config.toml
arch = "vit"
model = "sound classifier"
dataset = "short read English sentences (LibriTTS-R)"
train_examples = 26041
time_shift_ms = 50
n_mels = 64
hop_length = 320
input = "log_mel"
spec_augment = false
win_length = 400
targets = ["voice"]
num_classes = 2
norm = "rmsnorm"
norm_position = "sandwich"
hidden_act = "gelu"
mlp_ratio = 3
head_dim = 64
fused_qkv = true
bias = "all"
qk_norm = true
parallel_block = false
inner_norm = false
moe = "soft"
drop_path = 0.15
num_experts = 8
moe_every = 2
expert_mlp_ratio = 0.5
slots_per_expert = 2
shared_expert = false
patch_size = [16, 8]
layers = 8
width = 256
positions = "rope"
pooling = "class_token"
mixing = "cutmix"
loss = "cross_entropy"
optimizer = "adamw"
learning_rate = 0.00087
beta1 = 0.9
beta2 = 0.99
eps = 1e-08
max_grad_norm = 3.0
max_steps = 12600
batch_size = 128
epochs = 61.9
lr_schedule = "cosine"
final_lr_fraction = 0
warmup_steps = 2520
weight_decay = 0.2
Rows from block 3 of a small sound classifier, named by matrix and row number. Rows with one number within an expert belong to one neuron, the router's apart. Each number is 500 + 50 x the weight over its row's rms, rounded and kept within 0 to 999. All counts start at 0. Numbers have three digits each. After the name is the row's rms in percent of the matrix's.
Before each expert's rows are labels from the 100 clips, of 14976, where the router gives the expert most weight on average: "responds to" is what is common among them; "band" is the frequency band that holds the peak. Only what is clearly more common there than usual is listed. The data: short read English sentences (LibriTTS-R).
# router: slot weights (model.blocks.3.mlp.router.weight, 16x256), inputs 64-127
# up: expert up (model.blocks.3.mlp.up, 8x128x256), inputs 64-127
# down: expert down (model.blocks.3.mlp.down, 8x256x128, transposed), outputs 64-127

# expert 6
responds to: voice: male
band: 4000 to 8000 Hz
router.12 073:414459467513489462516599403454549500371432475491565476502418440481488525467451478430438520500455564601480528495504485551594509501510474563400431560467422554524416543485478453640463430582469504
router.13 088:428466490460473458494558427494570505394420507479571489528402479483489489496472497430508533508464550564447499470536492538545537591444464576406411516477475550505468546519463454623463449561533472
up.0 088:594537526446484493596395504589431496532565530500548582518539555507458443480541512470530531582501527529459354520522443501513470455476418530461455524532504423508481546521466532514516514443366400
down.0 089:500521473477461488496453496629374509443535445482550510534538582519526537521551523506493490543544430521477511466509523391410468471461423441529476463483483463459542475511523654517461515458338492
up.1 093:585551476471512518547371545627476499470573529514583614508549482523494491599536532494543560543431504487476421489436466489518443497468419542382424438511477453515478548495414519407461466439373418
down.1 104:573467448477488502572449434577347506478517490496615512470577531510537532535632529479538606535483462493526420462457455470486479511443411472511511445474420501465529485558471570527462538476366410
up.2 113:502534518510454585512516459510513458507538511531517548450509487505449513551482526471479494621454589437523449469538478449522442508522477437496540456494433485482544515536514485439430527538538512
down.2 100:498460481538507472471482520404543516515413528508510514585524565493492478470537435548522571449480474531464501482493423621526557492485526658504446527488581413581422461449452437610524519516526533
up.3 086:583534498458476469512410519595443493530523482492498577517520571514481437547545524522522632537510399584517447528404448527487446381450433517443465537533536433464475431448450540488545504456393479
down.3 099:546446481466477437528446526576357477411576458467555585620465522460530465483525507473501559550516426533503495481426480440451450494470413503535470548522428453516521466430495614445512521499380488
up.4 086:594522509496524515578382514643414469533546558479540610544535511572540409562558546547511538524431510520447424513450477538492412400472391464438433510489472457478528529451486552429527487437410514
down.4 099:560474464420504482486467571604398518457554477556584542565567547516545498561597505495463582544517418502439469463477434419446500480443446494496510469579475526421524470434559638500514549446382482
up.5 102:578559494557505561613444545583510471488558505488468646517605512507461497592503492489554495552431536523534431505518564450509473456524449455456536369488424435496495509564497494450453523510406476
down.5 094:578500426502566513543482535554431494476588519504539537453574426523571552563449518496531494472515494485542456409539476490431472495531509440526386442475434546436541569532532588553472441431420531
up.6 087:590517498471563507494390524640466513468561493545510624502510562560502411557560563518477544558452496483480433524374459557494426473421381472459435480548481450471460520466487483435554491432424453
down.6 094:464414441476516527500473559628401563426498446483576547592541535472564470514572544508495532506536504505460461518445484408436460491416407397497523474577443434436561418470519647496541557466415482
up.7 084:549568557457523481575406526653439496463589496474501628514520558544508420542557508504509547565380487523486435497444472563466452445470445526432442491505517428487489519498488588453522491437400424
down.7 101:536461422433497510515489600617373519419465451559585554544586518534529523520540517504517494580533437541471505529446458371378483469468435448469486521495441513478506441505484652519495496501420477
up.8 100:592470525439489493468473576524399534532555541576464509520543568577506488494630566564586576519506431426468476571425481580430447428402494390543501481557532468447587478452509570468593581453454524
down.8 092:459475541476517524555439597575399556443521500519519441558574541532431478530542526536496493515522431530514519499439493335374489579428481469523547573406535534505501467552466643469547463463505467
up.9 111:519400465462627511416526505465472519494461512480569460517455504566593504491463444536436431424553418484520551551483538501493508515463545454556474482483449521468574509337522498529530533482537526
down.9 123:474450457506513514520541465591548440561516528447484513461487491565557421530457492453506559587490490474574452450599511493510496537504502460473489453455460435461498541559558486501433468492488500
up.10 156:465503422579523552450559419483556454453470538537543462451427450479513542463440440528475538499502562461517537442527499576558554524532542521503488471479470527549481566538550445556439459571546519
down.10 108:493518500485514517438525489345613508535498519504460514521492525550519581514492480558573569486501589456431508514500504605567514461505563507464494505581551430553482536447441415530468503508514594
up.11 095:541500615501452539603451505596479506526560544466457543520497554539463444578528543503535514559458537479446370514479499515442418454478401457438455502570553423445489504536485535418497493434472412
down.11 084:536537473463444523469473516621389480481506452551540552542546459507545542615561552489396494495564489487511558538487562383401475487478404435507552418490518541404507490445486660436552500420425454
up.12 105:550373497486501512446542543483487524533476421420458472509475489561545508466595580506422492551546372426545560587426529484469437512460564424538571436474438462469593401374539511516550525470485571
down.12 104:573447459512517516560479512614444409460561512441524513537510461522529483562444495512463453535477518502566471443537561421503499515498404499479504462504425507422564519508603584452459510528514488
up.13 089:565499519486535525583487599543452511514477478471558582559499563439440449515527516482514510545541495524476501515427444505455510473454501468435520530535536451501506463415507537479570553485392460
down.13 085:503455506479419432506418641523382536500462473471558545566437570475491545498555540492541438530467461535488477472470407440427541486448441492460466537570522483451494532464512641462426480548381513
up.14 098:557476577490474516480466539534420518511535556536507542501539550547496481505593577562514559579454484393457432552489506500430417497454455407516527516524526440449564469520503547468502592436448473
down.14 089:437527524534506448493454570535408560521521490475478459513504560517478479487535545468476510484602412499538484501489496396409404518524415430556520539479582509468541467521534582420560563422558476
up.15 090:592531470499527514501419547583431568495549498534540585511556558530503464475605533570546603531478481470489474536416484523490419447439436501479436485528489478498505510451469536484552467446387488
down.15 098:522467483457499503511452585644366562425454444508576509580489530496464482535547509486541494574534462565535455497389448389451465524411436484533502524529451477463480509478448642500454503456435502
up.16 087:562468482484540468479414458595427603485591464531589566437562482561596467601493536502555466460442498514495497484462496490386497513464435450489416532559503522456513531487420526453498451457522518
down.16 091:522578498582563524556553462617510478465580457430527415503532425475465489504531506531360481456470482493597517461491630418486505535514461489456530488374439527455494525485566525427446551504506441
up.17 120:525502536500440528588517483508538462492559544533532544482557448456448547585489500474479515606451595462531413491527471447520435512502464477456539404463469463492522500601466505424449532515514479
down.17 112:435461508530509478503528486447550469525397566518488441583469516557511398429480440513501550485511524563505513520480511619565541525478555592516469510514543439531474500438473405584546481525531465
up.18 094:478410461488540533377487506522536460531468562469526465502427551602548499461555471468479548473511442540483542518433550585484523461425524435584562509537570491446542469422522514544531633523503530
down.18 094:514506512448499557458528424391648491585507557462408545438479518462514550496540493488597568515509621414447493500568482579558523468562505537557500449528466398480528603446491418544448485493481543
up.19 079:546552449525559542492454473532502483464526555551602532485447534537495483529559541515537558575404486432491437502479504612555481513477505470451466451510481450504531541460514495503455556501480398
down.19 085:458520530538563583481601495371633454597545533414377495558480460563507482465446468474551553475464557486456479482492490554578569557539505621484444495518519512526478576464480430469520464585569557
up.20 147:577512479478587505569430497521471562488623526528550527469531485493539513567462483517519545473452511551489426478501468504510487461520428489369379483493476528502475558528429500424464444491450478
down.20 124:445541570505507492420561530415575494523537489514398433525471511449469544549487526530529487462464552456413528570510548548559480485505556489535551509484536499492502495504494391439520539554606542
up.21 085:602559492423525534541416541599421521547487520481572550544498497476508455513549499507529579579533434526527431518412442510457395442437477514460488493523450468482525481444442555502554567455335457
down.21 098:559431493541485453551480618616379531499480447495598569533493530468502501589586509485463509563526426530538476476428463403421529494430379479518489576508494487462521462487459681508541516492357459
up.22 118:517559584500408533580509527503512427509548560539494511468541492443404548552525518506518495620455577472482422486517424489507441527532479504523564469493507466517509481595472490457426550479521482
down.22 108:495486456458460519482514485471550500576419553511525474575520539576521422369510425493531534474478506528424576449481459606588569491428545583469439492467524420558493504460459437604521482497550492
up.23 094:496531496575450569469527444545504470518508574569435517456470526536471529503537531518541570553384611383528448522551517485544509470528451453526507432530491429460534495543527478522464543481496479
down.23 093:485532422521478509516527559427648488496414542474502544544521490495531505440500462505570521505492546564459547555495453603593572465525519583455459473566487422581491557478446450546439445554453544
up.24 088:586503511431529485568418536590418507533579487494507603511523577615501461555604543508475568501440488496479401548444493502459460452439412445480460491531488501436537499430475529405535490352446453
down.24 097:496453445448481503497444554685353553471498483512585512562568597499504513508659570512527529514507411514469528496420410446476508518370483378464521531461442467452546432474540629486486529434420483
up.25 090:596511471438535545570426505637512534515568486449515607493491491536514453589500531426486544567489524546448409523455454489460475465485430554441434475493497432494495533423446550395497467468428420
down.25 105:549474453466516536524470516591366540450493461493572522525571544523540502548594499453500527542525452506488497478405460489494461474445432480492491491535419466497513514538476639508426549466416422
up.26 080:588524470453486493544405557575417490579489560494548588512506530482485430505551504571519549543480470521463415491381423474436428419434453524438465523496508463446465506445468606502488530436366458
down.26 098:536465544436468484526450562620431513445492462504551563531533571541502470465557492475516527492542420541560456482381455369417457461434441433507456529500482428433550456505485698496554518443392478
up.27 106:497383453415634525389517492460491574507481496479536460561444476541585463481461467507437474412584402554545551555473499544481544486480547440576498458501454571476565519329509490550522556493489531
down.27 118:550478466496506534492524480599479446538472527430487505464466476557540394532456478461482538546502512485574430468544507455514504526508517432500503453528477455432528526541543499514429471516494479
up.28 100:422515466570538568455542426493561484476444606524536485414381486481494569435439465569454573506505546479519518427525492538590524484516521501550511454512493513564448563517540450556448466531564515
down.28 103:529539489446509529418526517386595493545478538543477547482486531543537543548522518517539523465469575438396548527475435590522465458500507509512464513541527462540519548456431399488485518583546548
up.29 109:493477516535445574520529458499548511467526517573485527422493496495480571510487481494519510552469596370506495448549479473525486500567485418548581395506500473455580540557533473436425522520540456
down.29 098:509528447476500475499476588444550477532417552558491559494511603537468519470515443510540539472499501490399495475464448650572525472515534565455435539533557433575445575446521373583526493530476539

# expert 0
responds to: voice: female
band: 4000 to 8000 Hz
router.0 102:467467483487490396506425483556428572526407441456512512492405576503412456454628564431483517502422444497462502587439490533515501657445566575506416601439545540515451467469422514610596410488499453
router.1 083:487463447394503501519544443495505444383445525438461557483472526448479430516490549377504608552527517560369485489577488513552519486482449512424517531524454604467479502492497541584482484488390486
up.0 117:567535477489533555523491493512515487484647515519549545494478448509507506603436508420468485546502564502463375465579475516517479461538437455414471411538445477478534583498510496406403499507488447
down.0 106:438472567506508488430502525414545566533461531484490381550486558463487490485473449536546519422436530504462564549454472539543533487447540544534476567551596513531455484465447523482514479509592619
up.1 087:514535505434530437531441545600412565496535477419559594536475559532514446493495525518487548510512425574486451510437425522435482455423476475464407550519514516497501479411423554482575539449417509
down.1 103:465496494471429486545467621601356492492486444448530582632495587469495462471544551521480485565519355514473476470466478428424495492447440466465510518463507483457510394556476596479500482491396450
up.2 104:546510498475511609518474515489503458432581557554504553483532504504467533557468526482456526609443579428515472518521489489511455527534501455499579377502436499487534502523498471460419531470462452
down.2 088:400541533506492525451430539382504478498437544575492488567511519492520521479455428499514509442448482533447545500473514563484562462512510573505475480456496455603430501490456457488583468615539577
up.3 084:537540552483538448549424571532398558514533505513457596552508515464484414533552543493491485489517425537476460531422489478407439493462468512482446491569488470521482442438482545492516529459412561
down.3 078:514452498481450446494440605527448486482478413498461565533495573601535502528524492492491504526560482546482533494424434522526458405409480526482479560549466559442508446414528527528525480447430545
up.4 101:531526489463462588522474533530481466479572519523527584466561506486536493519462542481451520583449559477526472485517439454518429510523463474500587381469418483509535470532498468466455529498442440
down.4 091:508507520546512515493482503491546505477418562549441469582528471511487562349539399552523497419419527515468528517461565625514519444465554534513457513497512463558474504444458445595595485573602566
up.5 119:515528483519472609517514481486547447451534571531512540410485464503493525511438497459496517562468645389499457435592445514558506483531489464501582378469435495482558584504560455510404522529497409
down.5 105:444453502537514475494491560376610548451429510529483451536487514543508466497492479543568549443454542591443482576456568584477521480456544542523448481520521483567439537483461448504542439540527574
up.6 085:521483451494548635412545484496499467478505545532543510457482508565541522435511489455438529577441563370530505496494504516544435520525508448598564382497489500475521551477567465498467570498544480
down.6 092:534563513548515510450462464371556518514493535517424557534503469530461501455479469530518527443486557453418516502473519647546527476522492520482453508530570440613506568487441430559533452532545563
up.7 087:496464460482476610407553460537516413487455517501484464485454514511558519415519525493396536552451617412529533521530503499557524547497510441592536436515504473431558472495608484579426526475496459
down.7 098:528556531513535536448473470326636470502491487487482524501571489552450490485476484511653502470490531471449506480516494641533539434501464520487469483528481470537470594488497411531503479547549509
up.8 083:566480465477524520522404525607437549507552477476540605555559554504526463498511527508526541527526456497516447556427404512478454455437433557478460543508469456480469516444447585540631501463387484
down.8 096:492514498463405473553496596593316475476501509480564535578542592499450464453592542497467493517534427553464493513479456429480427470454427463535480569495479468499493392486461638460519510397452543
up.9 077:602573569447470502492459536569421492533473526542502569545520580578473422486551529488528530604464517498472464546503488512525425414487405507469488534562499429443503446461432563501611570499395505
down.9 086:459459425435417454546519561577375456472526495565515465571516582505449510533574485528449521530558423549520468474491477424408454465449438506514522550542510515470508453491536576471568525417522469
up.10 105:555486526486605453510436529523422575510593512541546515493519463489519445572502483507550512445483490550495460498506464486451482518517469511421337516507465522486485544476430536442474478459474479
down.10 099:450501532498486519402572498394578474509546529550462446473448523458473533593503571514516565480436566489453571568501506546584461480499588513546591485518544537505454447452514462464527504547541504
up.11 085:577496453466562448477430571642446587466477488464550597524513575546480420484537498476544586556476451549538417537421424479478444447435436532493418509515431486461465482417441526476593548460444532
down.11 087:493455490482479474507460648562367554465465484485510545564539594588497479567519506474489557564577450556515468467444449462412462480403436521541467567478526481472470420480442659526499480530459514
up.12 086:543523503447555491544476548560411539492505456410545579522474578475511448535484514452512454540541457574489497533432427441492456416438441539454427518561443507506473484410454542506530504478391455
down.12 093:493508513469418429559472572541420490483525483459518559569535546482447468521537511464516504525542484565473469539459485439397456466449403477506500541457499474498461431469477594498518507467420459
up.13 078:525544524435548518560437527597431517529534456478523570495509567510540454522524562436504478528546479490448460523456437554453452438442431519454431566591524413498494517488467565501541504510422454
down.13 090:528504450449482436486493596576404539511510485476530501543498568561524454513554546472460510575496433501492463456518559397468478483419406482530510530537424464480528428525532625549555543445354415
up.14 088:579509550456470489517449533553408477572536537448483582541561558567501482511548548543516585523406431495503468558447521522430428441452459458527526500512481414473493476484446503459568554436445480
down.14 089:469466564452466480523531602549388516501474441548524527519491528528510538524566575458465496611528481530478494517512481464453487451480393483509516599539498490428512455434536616439563523426481496
up.15 086:601500468456557476538456572582403599552562497492519567534474534491510449496537503499482536519559437493440452523431459523432468414480476484467427487549500530495494480432434563474503552506422511
down.15 098:518505496426464445575434606587356513484496477463530553569506542458485489485566530500500517572571397526490438470466413424460512488432387503473478526519462424453514448508476625529513524416412487
up.16 101:475497459547562427445521514516489589487466550471601494510484523483482506441520464553531531448484394596511501491445496532484548508451502571512411555528506488538461474460450522580550493548520537
down.16 102:486475547517504481463613458350626482560552561523463494443519481514553572518457460407542563507471652381464464562515448598578468491522552549520479451544535528518502599475506401487489511505499564
up.17 118:446516447539496519470508423462556455467432542512538463433412478503489532425490422531475529509494509481514534422533446521577560520545548563485490519475501524528450537521535440622474449565506517
down.17 107:518540513477515546493539485355644509513544529544505518473505479535495565504504548486564551496485598468406549544448485662551523465481575564482477462535527507579485543444440400534480483574520552
up.18 084:498494446517517591415545458506553403474454506477520479470476482510542518462489461477419533548493562427478525456564458541558539499506529452547554443513460476478496521475569498573415546547523465
down.18 099:476537501534552470489490534383656534524514530479482529457509494531486539517495459473585542520477574471408476546470462628552521439480581530517467474550532504539527548484504345576515497548478547
up.19 107:556411445515644483425529508510451576470496466449590466487467462513570508442540513570445493455531392524553563530414494511450493499444526492545484460473443542521500504399487491507542472488443552
down.19 117:471510545548506486544523386524509459595496517500430478456452477530515442519428508514526541520536529456594478445630524476551483509613490493423513497467493499436482504576592411459518477515530490
up.20 120:506398413505639503387510512506490523498491477484609477503451462522631497444550490538468415440506394519531536546437521583461506536406560451544468462472450544489526492382523521530547515541482542
down.20 124:450536547491506519509584437473582464578509564451426488421456466527510495492460475438560563496507598491538430490624442529600473464585457532433472465573492491507516576509532423515481502509516548
up.21 109:543529547506433517583509490523470486431502558488417575465571486461456538540494527504563519636501597503504416470515478451513463497585500512509551454469477466546468435587506465468420547481443468
down.21 102:490459453522560543468502447464560460543424550447531495524552543566498404417502434552491516449446485544537617496465503585532614543429562509526445473424478487445533508519491371599524533570542476
up.22 099:502539520474443478540447506619506484484623509508561552494449504521490529627479524451500421502430553539415417495561543542514537507570432502408426527467539518459497582548456518329452487543507480
down.22 098:424464512485503426553501478551475472532469464468478375546548546473502376459520473565529513505519524558518493549514555444539558462563516589546554588476492495510493465500457549446543479459495487
up.23 093:559483525488512451517415550575417582505534444497564554555569570557562427556556544503535550510488440522504437534406462466425470447450439447455399497490504453426540467484435540454528486454434554
down.23 089:533523536426465465496467607611389514525487417476564560561514532533528437506519483412495499499542465589524422548427417479408436508474412468479492514591461469523515445473523644564546493486430503
up.24 082:609529474423568423539431555572411557503517430498515555555432595534541457529495534473482537475522454512482446556426404449471466446427472511471465531573513493487478493383473558472555522437423487
down.24 094:498490480388461532555444559607424514485483473471493513577509530521508503442550539443545509571596449511488448442498472429450441472440389515469480505565500486505486447520430587545511509451449487
up.25 105:478493514519531436531440535531475601508496528499550510505582515501516506503546490599575589496552417576510474464448411486442502477468467555443364539482451475585457513500393483517526483475487516
down.25 103:516431526561500528519504429430568485504504625541429421359499472489541541509475473409505563513448604381472550545508520513578465511558562445573504490522453487511507531514537385473484497457523528
up.26 096:503477535472573441498462557518427620526551530465517548561517546520556398523532556497546515461456461587490481536470484510403470457425424505460430538577577437440487511494409553452552504433478475
down.26 079:485537523468524434540522628537426542506562535479453528611552573525477456485478480445457576489521460520551513489477455460533468443487407534468539515595459466544453466410478638526544447463441468
up.27 094:550402494489593510468459550574425543539526509468564536477511526528571419490542561509537529501492454538477473552458440465431469479411494461462425482561463504512522507425462590490543515444392526
down.27 101:466441478458455452493411578596402549449504498473553542601526576485502540508573480485487532543516467601486503507421497435407490476398391495488499500466548450443513419449491636518532507460462513
up.28 084:560476547437590441546434527555435520527471509452537542529477592474489463477533570438586555561525426520451487556386429498429443407409473479488457555571536446497533485410438576535534527436414390
down.28 099:512512483410447473550458589541350487489450502486520505585508568512494507475565484464486589542569430544557492522468507385455444471435403470531509600502511516436505460510493608520558469402408432
up.29 084:560491508389591441519448575590463541546437482456556572558458569456478447520528529457537508565541452547464454535378410521480444424413425495492437527558538483493466489430436550510501515483430456
down.29 100:450420489383452438531489584554397571528512490490550520551491544508490527508575540449470519582491445494495482502451466421417449423433425559500490556523529442493515449534524618467524491465392479

# expert 7
responds to: voice: male
band: 4000 to 8000 Hz
router.14 101:531484490413537478472439544589494543381565389459534539476430523521515439541459576428499454463454528560379508507449586477453476486501452481491478523554463517511497532509435581468491548504456439
router.15 100:514519500430517531480487568589517562428546427462532525489458521470497417537437553389502459513457533551377500521402561455456476512471467471498479543563506492484501543486463636469477548508447433
up.0 120:561546559445463502661474452574507472494503546539502542488546499502394502606508513459533535462484565455446331446517462502489500512565418552392451513483564474527442548560456516389530427503491385
down.0 119:414478571502483489463511521440582462528468502431560486574520491472535439546490505530479458529544504558440489520523553523519560508504558503518591535431459464476512447401498472480491548530635489
up.1 092:545549496437548450506429553501418526563507523454433537517455475544500418501578548504500524491458473513497446546491459476403448448534405557447450536545556501441520505440481576474524522466422505
down.1 084:512472503545362483496481639577460509553529444471521484541470408490451406479593539461498499576507462489480448487541498409452453546473514498536566522493460460458461433575578604466504559428426504
up.2 114:557538435493597506471462476546457541502542503510561484445463457547584462539452498522468453397405476503544529451493518513510484451480453485450396476495467529481480591498511513513541408473500519
down.2 121:435543512477498517466479468433586567488530563539458494489477502458539569481464507508513499424471580567488544503536551537568557426443491530462478493533526571594434585423473438460517472565521531
up.3 119:428455478483488482452572491432494498512450494484552465572506479510497545433503468526487495461565383562484515506470511554506550545416539579527467552466459578560478438383496480559513530537496493
down.3 116:564492478495522546524546424445638363532487480534420551475496522569499511515466510461570547536471591414443441501489440568591499524560534491499561415577525488461519529524497439512429515508458476
up.4 084:480544510445383419503493527526551472522615453553481573413468486488453504664480530409491389494460476576414447482531553444558424481551461482422394553540526483484527467510471536429537478505484483
down.4 089:423440548506476394509495429541529514579457511427475533523474517351440449514480480521509551566563378545544484542471524511525458552488514530508572568478545488471531487485397462468509466499559508
up.5 087:523525523457496520523409584576425537549510490456513518562524600483527463498486583493565477507454475573403449546405468536419494474442522463520444518539564475505453477431457619508503508458447439
down.5 075:494418508451519502529507519552544473482514424487484494543522582545555498444487480484447515487462451431513469496470453381530472468542492536593488498586523548394522483569547575491465441495435434
up.6 076:489492508500451465548535431512543503479568452497489565510455562502471553680493583395528418558451507545377457527550558430517478523452414506454393566540577464493534539576487493439519423496560526
down.6 090:480408561554451440564463504513468416571477552423530508503534514520398387477533454519454534470510478555450473502570496499543465522497463493529524560513458523503489471552494423516512502403569438
up.7 096:501527455490539484457479487431479512533498515533524473518486492503588498483492466520459471323548418601511557468517490511465525406463461530489399591553475550513449524445467450542484483505500545
down.7 103:478547469391513571469480463410626478490522525566431519431474507574491506493479548442539539536498636459522392510504456610536532448466507513469468447563530488530482578420543428475491524618526505
up.8 098:463463493539574508462528545506526471538404475437544459666485585469489480446529488483544542599578443602437477555427460530498603541357531592501497498472535482585450467449488520598555531471499473
down.8 101:505464514497453533524588420470492421504489532423434461415473438521508479568503501456512489533584513447519438539563563476586479537579474492468500470501506480504517512625573534485472560499523471
up.9 089:551525534476568477537452552558440544547517486467483530577524545561535416516509575471533513475444474551512480589489454477434441447467459462493374500523455549458502483429467569531556495427453470
down.9 081:499456522470482499542533516537374484501491464495536500519518546559532421494549509557485540586429411488486513565563502468508425547516518516564474500468581463421548486543502542499509625400451434
up.10 109:549539402486613528468472468562487558513557528571564492445448458580618490505482478503510562434407539463555471493475524562462478486476464496486440505482461564458493640495505495480465463483488496
down.10 116:470559520493551530477509477376623551462516554532451464519472516494517583482451487512520453514449622546481472504543428565510535437478541529484482535582588561547435541448497430497455431535578515
up.11 117:453505439461553494443521480471465469539407526493582474555470461539484514459492425526476530419539417593481537502496492516499535437386505549474447563523493594507452497394499523530601472526503483
down.11 114:485496519446502549513567437400577461502496552483387523449477507522548489492499532394635540571471617467469453485536461617564470552547506510493538410594506476513478570508544478556489483551583498
up.12 084:443410518485485486520521522506453531586432507429563467612498516493499463458593440501521583481504456616441517499443477584518563493391531605438462522499523525558443508415466533548531461442493484
down.12 092:497520498478427502463564490427564417459543512549424492505495533551509545511519481468538491552602658463445532574534534582501519539587510484504502499485485464530475507564535420526476520489520492
up.13 093:522526514532436437518515549497474506515426413450460467560517504542429467528454569432457429519517446465498511585489478413461412532528523450516610493527496458516526401477454523487553509492450508
down.13 089:519505495500577580507486447475525584482495519449574525565450434434526497516486450516468553499543517583465465430443433571504612524411530580462458467518504514503544516517501476479509481448527496
up.14 086:526535516458526411518487568516472547534509463464487513544519556527479374484549514462483464514543423543516523630481448476383444410492450558507417579566475484534490495485436527490605488413459489
down.14 080:464525559466530456510456619499481460503492425504464544542491564576558432560536457505558586449504465499409506551514481481397460471507463495522396563677458498558520477519555544522518528397469489
up.15 131:550501525465476503642390430577489545480538558547572563471560513451480509593504503511568551512472573448489326421518448536475472506526429499414412488478535479513460549577443475440457397482462353
down.15 132:470486546457437509504582539442533487471479474425465442532438461502466426513490520493403519477562492562520542542530542491558472537534590482541584561429547492504524419489485479423486520523607551
up.16 089:508442490434519473462501530487463518563441525412504460653518603472515452481578542523554541551584544542467464549473474545483565526374483526478471483545597506506474504428469519521528522488486438
down.16 089:495407499522549484536552489600509488495516490514459466463440444482471436482514504487507571558525487424442459543503513428564460603566578491505508564526460506449483492587508496451508597433422474
up.17 082:557551527443582481503392479586417486556500519488489531562505488486517396493543565489468538504469448500453477510464485506482418461458410488499439538502513531527522451492455546457521531416421497
down.17 087:496511495492530474465406550593404551513423474437578534550529514488469416524491438421541493513521453487466465551463538462433473508497377478519541523491464520476457415541479599483572523426452407
up.18 088:556545422517546420510442508576489533539616478520510557432456491558510490597521591412416476471410522467526502540495485457504445514479469502435360491479426530482518510528506521380507491498407512
down.18 088:465553547549548460503545428529434510485530520498534527506477472463493535504462377564476416486557443579523447492556546537489594471570468608527520626542542599559465491487522454459546476497510490
up.19 106:440485498452538464437567523494476497500457442417520480597510575489471466488509491502466449485571353548497526564436528519444557501412516573511492571511470511550444439436526540533568536521514490
down.19 105:548439466512498505556598453483616396499494557451478499442483475550475487483509445449571564591595576444447395481571452524607435501576502437487589443565488509448527522536562456543452496515487457
up.20 093:500436460506517500418509534508484524516437501448524512588501536563564459454508520570474543479538401531509585568427517510498500465478550491513501492527495564422508458371491467577633575555454540
down.20 103:478441463490445461539594499469443436524477508411538494465494453547488366494488425434492508512495474485493509524515510413470454429571528425510565469624430529483492390518618568533498592463440485
up.21 090:531520548430476390518426513582448536559504505556471559491490539514516441549593574487544536483493470521478439517456440535452493460471462563412397591618548428449466475543471613524583510401446456
down.21 084:558427492510519470544470510624358527490484488554528527442482509551477476523548539504537511466462453534584455494534500424484496452506483417459486497577504411397522479506521634538558547445518541
up.22 071:471559525541518532458420514384466509410471488504602521528548441483558544480489479547513582449566427555485455528464447523494514477483517535487439546463453544585485434444431506516513520545522547
down.22 085:488496527464541517470518475374467452545567539540453441434557474551522489522499582478611479501503585375458540544531514582521555556482471498506540472480501577450534545490503479505414456565562501
up.23 101:505487485441537494458516528480491487529450443410492518604482533444529479437481464483489564520571430564483481516451433506440525441414543521492516488539512571512477506374546525593557562485418446
down.23 091:573436534534507483525548518467551425487478508462483471438466473483500496464476464485589589466515490485494499494517450396611496513569595450509521511547467537457566481567603438505465522488558574
up.24 126:532560530464458465638431466559462484428538518544486524468539496473429500582472527482566497532439563450409394459509491565536526540553454520430450530456564441535413518581466491395463480498454383
down.24 127:449431565525393521531550542477553523526472533374507379593473515506463404463572493532466476519504490540464529510477556489517523497446562492540605535450469505514514407496504479458536522504544532
up.25 091:520501495538487477463493471503445488614542610566556421463535510559544516480504455568484526417493480489553488517524572524492516431489450522447410550556532513504449555494473486508523428422519489
down.25 103:557498458475563538407580478436651530449454470485395503471498502476502530507482550418514567446461582558414540482507471642553505441478455588443455470515506604479510543408503460505540530518499528
up.26 114:525551590478469450610429450546506554463529546536453527492545481454418518611554477476573509524487599463411371474513455531495516523532457516437436544476591423522469494580453507469459446496513365
down.26 115:478498459503463562502564538507522482515485536376496416560493521500494388463518457500434540538497478537480511528541537500587491494498508506538576518471419506470530423507450463478558502489507552
up.27 078:550475542442566430543405512511394551560518478461464544512531570581535425540583511475539577486486443451464479543409457480423470481459444510566435588575572486499497444447458608494573506443450486
down.27 087:510486472392508417549521496546377511522412524507552489542513501546442429473528518441532496469564452471484517573578475374491476477515440493525476570520440483427473422519544624451447517409415440
up.28 123:531531415463543558457491456573466499460587531540589492457426463584600508517459522476499536450400541481507510472513529519540519439505507455465430459503467526461555609502565513444487447509511504
down.28 122:449502537435527496482516524387581504542507548527445428529496539431523583459470513506528503467466521529482530513477456587531578490410502549480435482493545506571493559425500435515520389572551471
up.29 102:484585559486400485569528497447550439473566535522430590462457467487457504595410517423483407582485519489498464478554537467492467506568449511478521513502508516507473464598538474361466492514526471
down.29 104:445424561535551476511433504519505518496412530374611483596543611454437390395576508550479595494551493570510549526452506498514563530383508519511548525463495440489507479470433512534540479540490512